From a checkpoint of a small image classifier.
Training: 8300 steps, batches of 128.
Data: trained on capsule endoscopy frames (Kvasir-Capsule), 42238 training examples, 25.2 epochs.
Rows from expert 2 of block 7, named by matrix and row number. Rows with one number belong to one neuron. Each number is 500 + 50 x the weight over its row's rms, rounded and kept within 0 to 999. All counts start at 0. Numbers have three digits each. After the name is the row's rms in percent of the matrix's.
# gate: expert gate (model.blocks.7.mlp.gate, 4x192x192), inputs 0-191
# up: expert up (model.blocks.7.mlp.up, 4x192x192), inputs 0-191
# down: expert down (model.blocks.7.mlp.down, 4x192x192, transposed), outputs 0-191
gate.117 098:464514369462524490508523500500501454476542434488511415426560554468468569461547507465449549543477405544457501596573364538642490455459520416519443513444571555547461547451532432457476460486552485479487586522593551476538535545539517485435491483469539494393520516511407486495430515551478520488431514538574552558545551543558457453551514468477489468515536447601608506532536468529465506499521482428506440486453441493481580446508565553580497572432535433514489462576476476427526476496495514466545472482406594558477421437399493411421493456507473494548497476560597513563442485478522495575
up.117 091:559536487436490517542515558437507500518530532469504449513448448435503504437537498591538503550563514458455606546470509495515526487476486559445517363490434525419421504545491550539491538576498529464518481509476514497394653511608402440495487417526528453508506460518557508506572535537439402473556473437523565458585477448493496519571499412559356425561523453511474426521538446479577512528464489468446551480524427498480481505591541475486525545510401525528542574447492535493562532415491565456420513477531576553551451534570397579555406539483462486552494561461551438503508529488427549528
down.117 097:563505527492517455487476433508542583455514596409458487534568536529409550457497357525617512493544506550469570463450483428489558498509527490410509465467561463460431583413523412446525407524463491512513502557445524602453578536542429470464497480578515550532421499525492535497516558456434419556481521570475541487503517447505477469590458435540537542456459474540487463455515485524462458528543524513414554520478381436498423537539582587498460498576469547508489563479460569521494484550624509516560531582504513499509505442544495490511535525611479588440411547490427405506524585541531568477
gate.118 093:506502458438434526566508530397509481502578436494434416481483522436490517540445487520525483548544403470481514579550484489538532537509463492483507460474477456560384539531516453458493530522531574498516561578458593484479596540486476486456441458566468452491500463519522477417513562473527509496369586546564658521570466458513459532596549508529429436564540500551500388454422507390448546462498519437507515427544547513401528521521527541561479524495561442491537537477440594465504402503557583519512546494430511524465500412541484518542537480598439456505547459493559473426439577497423567578
up.118 091:460508515522531514496460556469525517495404472531458487340515519463560549550498510506579530505459463491530556481454512448456511482448539458543416454519508553426489542551627476450511525544401472584472500534490437503509490526493480622596507495574476457558424415460482563370490478562525461471561521577525454541471455433450482494552532456495580494471509480421513546524525534526633443390452606461556446481546487549506498483573426544450502512460552484426499556525540544511489476556487480509477485558512519433498557510527463598641343514588511428469502493444470461487530513440486551494
down.118 084:544436476500509514438542538519508500489472555511472496537433418450462521431443567517456458422498539443500495438474521691522447515511485456500476474503514435498575512527552544529533583433521482542455486505530452465513528518447440526546576515467501376566517537522575570542473532539624496558438482516518487592498428542472530499517545486484509527466451643499428490490498499439402517436476461566547459518533542511507483568463476433529547437588571494550510462478626418484478414497356577469574508468477434421429460549460464537542633498451460433534539458567484553492475501458467475490
gate.119 101:502503520400459504468457514557507535438506451471568419462589533536512533502488434531663522488488413519497507606458506421484551603474504468523470471459468440408445506525499510411540460534539492547450549530437515531469502516492541487440468591523514458560354470505432648488399522509520497530429443534518465492513544480564493499479491498486533425507574530489518639515610477470444462511521571503451352508506462494477418466440433576543514541439523571569531515484402527504461492591572497525568499474527577480579519504489508411507515532603501530485467538541555544505495471465503493545
up.119 089:444402439545529553574483529414478446562561449559464523466473536463455480525537568471515498609468463478485405434564500519546481507534527461474481602505455529630473521439473458506471438400529565437578475506488573425628465484541548488513520564534524565389577455518474438546600495561521596448507506516487492478384476534512516445541449493450527470576509420453490541563372518500531553592576435556519491531444519482517547493491581495446476513474507488436413517540498515481526498518528444529441427457457534604449514487486454432516532497455442440545564449421487530548413505537523532451
down.119 102:569492616515499552402396395521542560513447591407572586444569511558541470560582446522529482461475487571611564450511503468448377520439544574571559465549517475436469501590425514506527469489438456446534511417484441512496488419508535455521551539460369463499522513442450578480428464548445491512584553528474566490485476525535429507530530487567527510407392452455455453542534557561484413495503488446481546545512494471556521499514495529470466499559462561418495571433506477517511539494535498492564461479484521439527449434474511474529515615489587537493552480502454531464557492458582446456
gate.120 108:417525438498474515495518495522536448530468463432601492447469499447514496555473497449530490478535482532508520499615373518546493671475520456558476609484540497601531538515474476537519506483475578418491538460488459486526436518483572494514506570485523359556533456480440403476429472476605529542462508516512471568468484465470510547460452591509539440521536528473509562447397490489414473538501495500531330481478564505468559515426505520623571504462482585605520431505468443463513454530489484558519504511432477502480483486541641449510571511503533402504559492592502465463527507410489505499
up.120 126:528543514575503412458482438561598442499472589463492569460448430491549467477419466485460478477468605485559480437576432570469487482453520555559568498470561503506595554564543499557549507460486544610450497488557425550501517452437535622509495479529426459536522554500546448458477425465534500528438506485452415533458401538540435496439579499544580528457408630536407503496460569513469448467525561494545487527515545511539598544510456512524583445559566453571467467477586443518450480523499460494508476483486470379464450483487568537533507512478509512460490445598398478511488540423467449419
down.120 128:435539437403547507543539532484504459527492440588525491454455470447509515492442601548407432436534519465413480538425468499489618463497497497516479496473524543470536533529575552527482603454529426550456416586566599413425520508502432511608499514484558543454537567547485490511468532519481472476487406446573511614512531452432490511526547524457494462480605554537584505515527502499510524394419501489442534451477485503431547528551448521509560445509451476537529432486531486495575472449388449466515487570459568518484564525446524444577497438625446449528449523523505423612549561457434524537
gate.121 132:430370545534495488617474525450452495547524410542474529474562524502488507528452551382559509563467455448482427530475531468477526517543536420449409576470507509555478486480525510450455412441552466542559548516429489465578418443416621552529516660464512545475418456517436551556545528528538584475469494554530492490404505496530529464492450522354554475542517533465544619550432535445521560457542547551527476479420572508481440490478480550488446528457548542428437546568434515475508469573492450577569486532538551540492512514493452458553533445482450486507520475440497553453410481492548529507
up.121 130:437494491456591410496502576497497523475507406516526477488536591470490553447567444472512587496480429481552473540532480533551417438411589460393446519472550537518524495440575495515505377508561401461443494517500502479551503512480523459456577506449434551457508597430428503590478459518417546456509513463559546459481513575495459494535517441459470471522534539568624548448514502493458492540603462488476486516390435499398485444482511553448420565458512472472481481643524506433429567520484550496546394427495522504484457478516503444459512453489544579465517474497556489512465510492647432561
down.121 142:502432408419521494532468509488555557564524463478505510512448533408477551483408546539527522461478505404555564502537482571582465534446498455521480452497552514469504475540529581523498573462487505516478513539494497540468514489477441548530585527421468434485548587490496513476452559531507505553563522463576609644588447510429484527528501505484417495509488577506521436546406490441448469479544476559574493499466572433505570582453442506532585503542550467552498396517522501368494422463390588569550512533444483494392462436421575469548625553491509381491487489436529487454484513441518505527
gate.122 104:544525380448539483391505502526522512497521526460546438418448542416562542536552425537495563479509526592533517549558501487542433518386552514540510451369472494434504548506563445538563533534441531547371492426551497515444521529511482554502583458462509418496509518511414440441391459500490502610521500494565592566528453451492405524541543464565482423469508510508537447520572484485479490463494500373584453524550473502518599491503473503580530509475466466546538464536574484398477495488426539474522504524419495439481474421535584520485496544476561475490624494566532452477492521383494535550
up.122 107:427434534490472463513482455495487516515562431543526524465478485498518639562394526476579535504522524455568484553549520415435487570493466495503368602547479463573467475554388580518470461483417607489487486478485425515491431483505601548489481567560504548545539508447546498470588435401507489444497498450531502438470492476541516512420445597494522417514535538389501564481404599451506473483470550484572440489519610402467469487471469431517497530417474585519521508538498481524455503532578443540513521415608493535527564483545513584464432508516544556473521557499520504429448449485436459511
down.122 100:465513498513483443615487552517500423426488447541502482477464541429509520474484551501416495571494537471490422465463456531463603442547485508522491532418508601543585578502651599490439492446505439591465444521571528427465510462482476597521439526456466556405476541523408514519505461558537476508472530478555445561473503481552491489477530473457537462424542580561577581561583500462505529365496606485489525505410500572492579462579486535466582502508520482541476429559559420451421425541436450445582462508473527441496541470487519502535468420513479499507481458547521425618489535505509457485
gate.123 100:539455551561562471468518463527474566432441545439544529459561486449491455481501484487512556531489530489552514463499515533578408355484606485466540444538562511467507453464484535559425520490454479505533446540562542473516538450526494451580608431483541541384549544544499523556508457481488555551528523524445578495503446518437462488515593356556452560446467467601505505515519466599579433499515477523485552545498454492523465514571515517361498513528548525344477466513528454497562499458457583463467442501464445444408384483444462454501507518485556490475464424480491516522548526497587356485
up.123 096:442489464451591482455554524524473485499479448543515502444547528411483563567491475453590547461449496519524470517611405441537472489365551463588450480509541561512512507499551453445548468453518475526347494538537524422558444513441513479444577480575482533474496581476461492445470469505504540500432435569533487539441522580431484499475434547503534441491506543526519547407520536505475490449552619495516435470476510506414528428541441640487512504434539531526519442600500472461512417565443476449549501549453534486442478415518564524630447463605531469488516468574500434484503518413586515548
down.123 096:561466558521475505434414564452542487474409560464523487480551576586525462511577475479563531507551490448612551494462478383427425544498517501562459454503484584425416479549441545465489406512391457438547573460439464471514452441549552477508513525523487447627465451504454558494449448563504469518602488509469470465495542467482534539536435459534525560413457408465477532548658534573616408538517562494474506560530493440529454466468511493518517511500450578446479578484451448552496528459520512498503565511566512519583552504531510524521429537477579516572516560412516547568536459525510564523
gate.124 094:527496474472487486423569522596454499354524564529587528490463475450449536404511471542459539454498576569466457510457433523525510410490420531459486455425486540457437564529583462547582497487466494581513411496631465506463603500573471542559463442574492417481514577490544462476456458480536442495460482515513536581518528414472541443551552419536522434454516518521482550523535423500507514451475551439508539426482469452492512489591544542526633463468523498479535480462583382537434420452501516415554579532500522396499467511515577542538464522419474469515440517578510457562567536499450490508
up.124 089:492529478448496495479550522408505442515474502448447541450462504425503519504417421585546484459530508570534559531524471490514453483428513515480492495441571541518486586546553459505484504519543497492458458491486549539459548548461499552579599488531442371559487409522500518401491505523558456556439582548514520617524467435473471542542549504513479473447477408433476440525510506445606428442491491466519495475526517541522607626487508532510519519551537399463522431499483558458473359508506538433537608601436443521528504540520531481587526541533512444525520393498492464465474687429536544493
down.124 092:483451472450523489417471480551510470486496521453516449481500587569439526561518483548455501431545484447472503568480492502508566573524504425516457517576522551560445440613360493569437484475375518423549550501549474458416460571471580418422526604533521501493524530470465408561461501483535443513535455492462486518485590504499574594433439537546513516595454598475480560392483417572382464572456487456506450508566538472573487466476528501511529545443490613447586539471481453470448474461463507549489503467480540401472490454449583538543550491483518517546479554548533570513586454528475501549
gate.125 081:605517458449514470457514488554602473451462462455536502396535531511481499507561385546501549575505501527510508462542419503551466454453502494532528444477566435447512544554504404492489515523587544509436548598566433584501595545457469529566467460461499472485512562537544480486361374454534473470493503580576512531520449463461489510538550456487406352462467508498516461550537491536413468423493482463478503531517486530476611497495476569526523539547607401557521447481497586460449457546497566528503519545483502391499433411488495527466507509507552480513491420642556497437502449421499475514
up.125 077:580439519539526573513442563494513488428480533464463519573454476458516451447479473492519520424494466610487616469377490497544553456551413523448517440572437503388395591542599533471586458523519432435598529502533504499491623487556449532590430494482518334619482368509547520466404491541514476501453490509484510558540487430496575454575471434532453527490519460480436474530538441485569532539494470496520536542500473514543532498565561490463525508506509478475493536479466511535486444488575521504536625545480449518556506550524454581531555533453483451517497561507518464509491541565473593491
down.125 077:457432417508547458470525552524413537565515514544473484473501542596394451471420501465486467428535520443431433562471552513535573517521472459459412545553505455589427510470469598583507496477457520459538442480531471425533479513581507485449568520514493478476481598546472494535492583460425451492522492456548629558447518469505506554479434486455495452554525567406496567495453460506396494535520530489465488430503520348569374488473541452491499528409494630493543509493539354534434511435436487491437448574627468511482503480470506523482548471466486483524419526416507485517524494547500527497
gate.126 117:507569523546521507371534499550454590505497519414537544518485479545396449415615367505421496522454541583446577444438483514514505457457514549506545490437473423436537472483537420610571472497528458533390556456553475543477519542521498510525492474460538452558520485599536474471431504463528510525517473517461441497446510497453510460495645441528557518529490451605463463592588485515493515537540389501449532550516492515515533526464522501521629459516498441502462456440498502552432537492513496494566556504511472414574448500612486448383470514458496523530429549590483501534596455502450515462
up.126 124:386536575529418510450565458426402504650564499484431509497506468551431492607519505502498434449557520539467572503464486420462542526495489509581492602478483460536577575457462505583481486455484550513452525502490556508517419561471565422537501545480543526549480454574521510443561607479475516543553405467547481434475514457474457574372540587467556487545511477483482517453492505458499535489442464546463502498494551441490420558398441464530511474519423522566517491466498528589569511542508421501517512554559482550494495543542542448542500500585491486411439521458489421427511651488469603488
down.126 120:510458462470474486440497536537537537407533457534531436468468562514477484530541428505582510530438475569454475530585409490568513483411512521528519485386392532511503471513496450495551433550453522476484481419557528516505566559544489552367462437561535551445519489457403420441532423566481461425510573505489485436488540550579459489572500478548459473547523452597530507538507485506557507567503595393552555504462459441505571424487564582456492548436509447498511507543504500490421511542567531476497533441444559490520529346611493551438431439505501561533559556475567413579489525532470509572
gate.127 088:500453452420469527532501480585496518457484416508540418544549540431533612470353496513532487483484365491512492601522515510537523516564516424466418458557588513518464511547532483484505527460509494527488475599548457428486553481519401492584465493575462481454495561479464526502504488421571496512450516541453530589514553453433541544543473471514473519505552579491540609427461489545432456371522552480507412441459514536465544469559536587567493567377587543493532486553489514417458445581453524572487472503495458393481486507369574519519521475531460439492474511551574545526512486493492449565
up.127 086:532420540512512467389485552524528573520529523439484465464471594488545534505569412607490546497511503512511532544489456497525458405392551449531476433490537491479508530546546539591510496513454409560466578493530464544442522545439491534568519476442419456551470528505456524479493501530515465577597500547468540559536443449454449539529590516507489454514509559493490442569540469434570443452489431477565526520503496500498557567534463531399472478504586453476512500432577527443439480558359542567616406535425370426405405429505531496516510512489524396504506499495532489450510590434569522531
down.127 087:544449514533469485385559519470505489500492613501488448511511472563476509428468484426419469415456571496518445417450549552468473495450529466497514540552534561463482539482506521433426497431518448510574432538451566504527526415426469447551583536489549502490422585565500577578492579568514492568473485481508460539489461525510533480480502423446535511428415655461443493500581502529481474396532406572474493515518450489554460513466488531449513510568529579507409503457577418581472465446441508442554535576488454518438482581393528486621586555515502519470464467512422554569498533533560445462