{
  "arch": "swin",
  "train_examples": 42238,
  "activation": "swiglu",
  "parallel_block": false,
  "final_lr_fraction": 0.1
}
Rows from block 2 of a small image classifier, named by matrix and row number. Rows with one number belong to one neuron. Each number is 500 + 50 x the weight over its row's rms, rounded and kept within 0 to 999. All counts start at 0. Numbers have three digits each.
After each neuron's rows are labels from the 100 images, of 14976, where the neuron reaches its largest size: "top examples" is what is common among them. Only what is clearly more common there than usual is listed. The data: capsule endoscopy frames (Kvasir-Capsule). In brackets: how many of the 100, against the usual share in percent.
# gate: MLP gate (model.blocks.2.mlp.gate.weight, 288x96), inputs 0-31
# fc1: MLP up (model.blocks.2.mlp.fc1.weight, 288x96), inputs 0-31
# fc2: MLP down (model.blocks.2.mlp.fc2.weight, 96x288, transposed), outputs 0-31

gate.113:516592530420489395505405487535520582455565457479432499416452547490513530491493575513534430439491
fc1.113:432430550530435510498461437613560549522457404500462587520401500523463500515535488489509533411454
fc2.113:523453472493532488525530563467484532440449501569580667526511524517438529476488497457492540514496
top examples: finding: pylorus (58 vs 3.4)

gate.64:572487540507484489472535451584463588397519440524464563475514527477439539492472497477546511504523
fc1.64:585477489485427524552437612428364533483499545497516589493462651458399531542551519497519489626561
fc2.64:548482472475535450421457536494506632508486551537554572463499623438423533496518527483556515474468
top examples: finding: pylorus (28 vs 3.4); finding: ileocecal valve (26 vs 8.8)

gate.128:547590523476478549518510553377532517409575591506477451522449501495540613471506555561513531486560
fc1.128:548550479492490435467506545591522597442522381517508536484516584461526490513483535486563492432488
fc2.128:463567528502547498461478509506446523524501560518622554540490616516529610467560529578542523550525
top examples: finding: reduced mucosal view (34 vs 6.2); finding: ileocecal valve (32 vs 8.8)

gate.280:515445477539431471437525467439588526438491566542525538525511435459541481554474456408489510460438
fc1.280:494504559475486530490491424609548533519514419459543472587448496514539517483467480522455472484533
fc2.280:459498541469492569493555554457446469512432615490466414487518544480505530514549511603514490584564
top examples: finding: angiectasia (50 vs 1.8)

gate.247:529594469488500461496493490491555596380507464546445590489538526469558508477491565519565522374511
fc1.247:497479455489490390447445471509469508530482554478456499462524571458498394548487542440500455546423
fc2.247:543510505489528436520486477645446491478559403482431495472494459514413471454402503436493494500446
top examples: finding: blood fresh (33 vs 0.9); finding: pylorus (31 vs 3.4)

gate.16:481565516524523497461532431548570523509570477544609461560506413434588409452480461510494500451562
fc1.16:435499507619540537466518441505471525557474562495414387519519457550535509512503509453485482569440
fc2.16:455490574448420448556461528428555390553429510529609441476462466522587412486507484519488543524459
top examples: finding: ileocecal valve (65 vs 8.8)

gate.176:482490502512522531557518559378393438535499531443454521521458503548488433491533490568484501464551
fc1.176:437478505466535503571469441592503496561479441518400586411550478506422449486513555493513489517470
fc2.176:506496422473531555493407514509474564550458514596458502477495530420444615532627504498601542566525
top examples: finding: reduced mucosal view (40 vs 6.2)

gate.195:478431451468495480435444515484509499525404462546613631481487507463433552573559495507523505518462
fc1.195:438579522473488471543501484515638476540457432498622580533480505435504528529515488527486494565515
fc2.195:466466590553627492433532459590585485492488533497318420525504502472527504493619458488536537501510
top examples: finding: blood fresh (38 vs 0.9)

gate.51:543447445516453431479470488405511501478474599493514537422503457460477529564500486406510496545425
fc1.51:491494500535519480463562533397497529417478496535519586494594544479503505500475496487528545403466
fc2.51:575531461514524441550427462579544514501565431503496529512458490473481487471460517464497466447482
top examples: finding: angiectasia (50 vs 1.8)

gate.162:451467492479464508571440527540407478538431461494427593383473582548411524517540561498509507552452
fc1.162:500467501544479482473500477578466534474498430468368516431506538549459567497476506474493445579461
fc2.162:495478488466492513401546578451571606440486549516487635492508628452522567479467467449490509482467
top examples: finding: ileocecal valve (37 vs 8.8)

gate.187:521426455544437473457467495404533467486461602522526525466518448440496512560498462414496510540421
fc1.187:494509459517492469490513543404492502422490526557454579469549529456501535524506519468563563427455
fc2.187:538532478531518409533429457574557543459532402471489546507449494499458482513472521444511467439447
top examples: finding: angiectasia (57 vs 1.8)

gate.125:553463507460553449516509425594463406527556502493547414491459464515482457513470498502431446544534
fc1.125:530475463429483540479476348474490500500454494501544487475447495470368552516519501479560587532477
fc2.125:470494562536447470504548406502523442577537463471393567514557610551513476400478452476546502424504
top examples: finding: blood fresh (30 vs 0.9); finding: ileocecal valve (27 vs 8.8)

gate.174:416576532546480505497483503554548506510486426558428474560466536533597487454536532529527498400453
fc1.174:431557533520508476483545472567593527483501420515423473542501501516610509464481520526514515378450
fc2.174:411457503490467539440540500529561526550457592501545571483507553486433437448481489465464482602460
top examples: finding: blood fresh (42 vs 0.9); finding: ileocecal valve (40 vs 8.8)

gate.67:581519423474484392493444532400488508463513577485465545457491547480517463508510522511554444524471
fc1.67:528585531458544523562541486507553457505555524498568453587486472593549530409496524613495488487608
fc2.67:531496490499486478450546507420508492452488557474423442481520436521582534505498481527484430479522
top examples: finding: blood fresh (72 vs 0.9); finding: ileocecal valve (25 vs 8.8)

gate.201:513523483502467457449516519420581580370487511536458616471551491460510529514485524492551538399488
fc1.201:500435453552444400456439529420489486489451593503490513438523486487518460560502480413491469535414
fc2.201:534508499500507453526438440662508516516540376525446479479461504475433502487493507438517486488455
top examples: finding: blood fresh (30 vs 0.9); finding: angiectasia (25 vs 1.8)

gate.220:526492483567446465399485533415561558363488569544529534525510473435563540560493469415518544438455
fc1.220:471464457542538487506493534365438432480453578524450527444577511509494470523516533439527518498446
fc2.220:523513488516504425492496429615527503469566396534441425480515454485507489509462499424531502444453
top examples: finding: angiectasia (55 vs 1.8)

gate.61:510500487432458498494522461564577507416519440545616498484514429407520436506515511465548545484519
fc1.61:534501576473497475478503495479515514498565493482669486570482424496559446487488442511496504553509
fc2.61:543455417624593479480500575569464594498487505499470633475502598444437557546557538459593493543480
top examples: finding: blood fresh (27 vs 0.9)

gate.42:523522479522435440386495555462555613388520537539536515543510518445570560539485483456533541440482
fc1.42:526519532454518550514550486620631523566545398464572520548436446498521479475489489565469522473541
fc2.42:421429494528499555490522571397468515496430579487507603513528545477501494537555486522472548511520
top examples: finding: pylorus (44 vs 3.4)

gate.190:576561458466486386503429524488508558432521524509413547425488588487496522496522576518551466484507
fc1.190:511580498481569477511513489515576448483562548525543393588539440520597515434501568585521500507558
fc2.190:525535499509486528410526460453504494462554557437475385543518440494602515461473445502455417490534
top examples: finding: blood fresh (35 vs 0.9)

gate.24:520467490537445489469481474413552465467478562500527563518499432462501497546487449392504531511427
fc1.24:491489463532497485540504534409444441500486545549427540433557538467457537536564510474565537452468
fc2.24:507501466533526443526416468531586554499549427517528592517476470520475488497469504435486515403446
top examples: finding: angiectasia (53 vs 1.8)

gate.35:521520470532494478436494448563617520435462477516259452519493483498567603496501537526574490496552
fc1.35:534498418475539482488412373528491486489510494592530454500531375419520463576542554472491564396572
fc2.35:497503652531477529518473459480417525544480470459508488463614384504508364509497546504471464471402
top examples: finding: reduced mucosal view (30 vs 6.2)

gate.98:505543416510522419501456530437502460536498578507480440478526491462594437516536554537549480499498
fc1.98:501582443514506410541443547559424513467502499532430437463545617437483617519526539527560514491531
fc2.98:518609524495478547395572399529559496445603479453535466572503478501591405457447504524476456438567
top examples: finding: pylorus (50 vs 3.4)

gate.139:507461508535446496437507482410581513431486538535530549509507445459553497585492439400487532461429
fc1.139:482479418510526491524491551379453438515463587532459532463558505470493509538533513485560533516466
fc2.139:529478484528511416512482452578565556481534381513521593493511410499472454503429489397475527405421
top examples: finding: angiectasia (45 vs 1.8)

gate.2:624561476421472425473439489492514596409554491468505536492460573482500518472475555524548449508547
fc1.2:490423508513419485448481505536473583486461444551535524482479536448457502563483442423498540456430
fc2.2:508502482520519477536525508515487558433488428558512657528539480488470501495480556471548580446502
top examples: finding: pylorus (69 vs 3.4)

gate.185:581551444461477389522408528479496547437524534511455543439491568465519531505508548524547481484497
fc1.185:448440524535440500492475471475431536526437425488446601395489536490428452536464443414476490486399
fc2.185:464460501489518491599434555542527461535439466555500622439447536476396481526547586459539552548482
top examples: finding: blood fresh (38 vs 0.9); finding: ileocecal valve (31 vs 8.8)

gate.148:498430471557438473410479515421543523440464585514518526505536453457536507581489438375519499503412
fc1.148:513507552477504519504495429640509511552536438450547461539450497517485478487477489533444457532548
fc2.148:452485509490462578480560549427452467541465611478519450494507523506502535495547490577475500587563
top examples: finding: angiectasia (50 vs 1.8)

gate.85:496493474546420492433489562440577544389492543569537526555506501430555548556522461431542559464465
fc1.85:476464455510505526570469516413433448548441564500456535449551474505397526545527515449530531540475
fc2.85:526527473514492413486512445554596496462534389471487529500559355549538492479384508430487484433447
top examples: finding: angiectasia (25 vs 1.8)

gate.225:576524459452519335528431549501411477529531545450529497480489568462502467515509533513520409541521
fc1.225:465428524531442529453529515523459587477446431507434593401485471479422576532495452405482536411429
fc2.225:432415505477492563579504579431514451494423506601580539499499561491445567559567504486553623543461
top examples: finding: foreign body (38 vs 1.6)

gate.88:583528452450477367519412529422475516472506571484496498465491548479531486550513535504516436542501
fc1.88:545613496470554490521515478525575483492588549502540438592507503521594515419493571633510490495583
fc2.88:584542472505477453405533511455469549434542548429415409500515467481602518471477473511472423466513
top examples: finding: blood fresh (61 vs 0.9); finding: ileocecal valve (36 vs 8.8)

gate.25:499457497469491467517469553627417529498491404496405492408494595465404496510513541467526502507460
fc1.25:405546495446559487494480420595535479586489434521577416532513450498582404497523508506513520482468
fc2.25:478483550581492479522594500454558446503531480482418428544568473562532506477402478518488453487501
top examples: finding: blood fresh (33 vs 0.9)

gate.206:498532481497483472446530507422583574362494514549440591483559497470529506516478536480567540396466
fc1.206:497438453546448404467439526411491499489471601484489512448524501482535454572487473421493482552416
fc2.206:553516499495511447503446414653503504504534387510440470473471496491440510476475503448500490483465
top examples: finding: blood fresh (36 vs 0.9)

gate.126:611558453433524421501443517500498569419534502512494469519496563465536485485493571527540471480529
fc1.126:527570550460532601580538459466571453477562532430527509507449433582500628411479506594454471462581
fc2.126:461501518492486560502444523431562495542462588453533503490420568484546502487608487572449460537541
top examples: finding: pylorus (61 vs 3.4)

gate.199:527484517540429450415487527407553563377482571523488575477495477450536551539492476420524514454444
fc1.199:435460461538527479520506519402489443504456556532437553473564490500507442545526512461531527488417
fc2.199:543501477508510398476475463601510481483524412529432419465497490458496534498462496389523517453406
top examples: finding: angiectasia (51 vs 1.8)

gate.0:468512468451479481471537551472290489525524518479491611536472644481471487511522542502533476511463
fc1.0:543482493518542534583500518513454553352527546522409500495542445418459481599501517572506561477512
fc2.0:536493529617510510474468501559467537501500465505481528556497357501535524423492464518548464509509
top examples: finding: ulcer (35 vs 1.6)

gate.31:441555515532516465492498461581469536495472449539415463494482496492569528501520525527524500426446
fc1.31:580457451484478509464520527419480477479536567480609479526540535441480477541499456462479482606553
fc2.31:513475568570488463550454503476450410488449443501589359526548461488528471533545466500444477434474
top examples: finding: blood fresh (28 vs 0.9)

gate.99:622557459453486415478436504499508589441537477463514521492452592478517526495503536519543426489514
fc1.99:530568487494553535542536515436598430530562588451533477536501411531544551408479517576487453533557
fc2.99:461526492510446524452480480503528498558552571379459384525453486514526521460505458562437394531553
top examples: finding: pylorus (70 vs 3.4)

gate.191:558546415502470391475410548411450511483487600505464455464482550453545503521541518511546472545515
fc1.191:449410509526451529498492535445500469543457527481550581493482520516468458538503410467409484525442
fc2.191:444397529501505507582500571528512468544404472502532598456549532508444466479499513490462528552452
top examples: finding: foreign body (30 vs 1.6)

gate.215:531548467441484466479442354608610517486496437556451469493469471442395546550535508491529516499529
fc1.215:558462521541487511525556429437372506449527585481549427456494440506433528484433409505534514579523
fc2.215:455437513590470483553388520549424551490443507503549589520406552480421518470550555451515500479479
top examples: finding: blood fresh (57 vs 0.9)

gate.6:525461497536439456432497520388544572374505538495484612448493460464481566530503488426498518470453
fc1.6:420454473542527478534515524417514451535436543531470554474553492497507448545503517461514541463409
fc2.6:549499480517521434470464450602512472472526428525432456444498468458467553552471478376550488490415
top examples: finding: angiectasia (43 vs 1.8); finding: ileocecal valve (31 vs 8.8)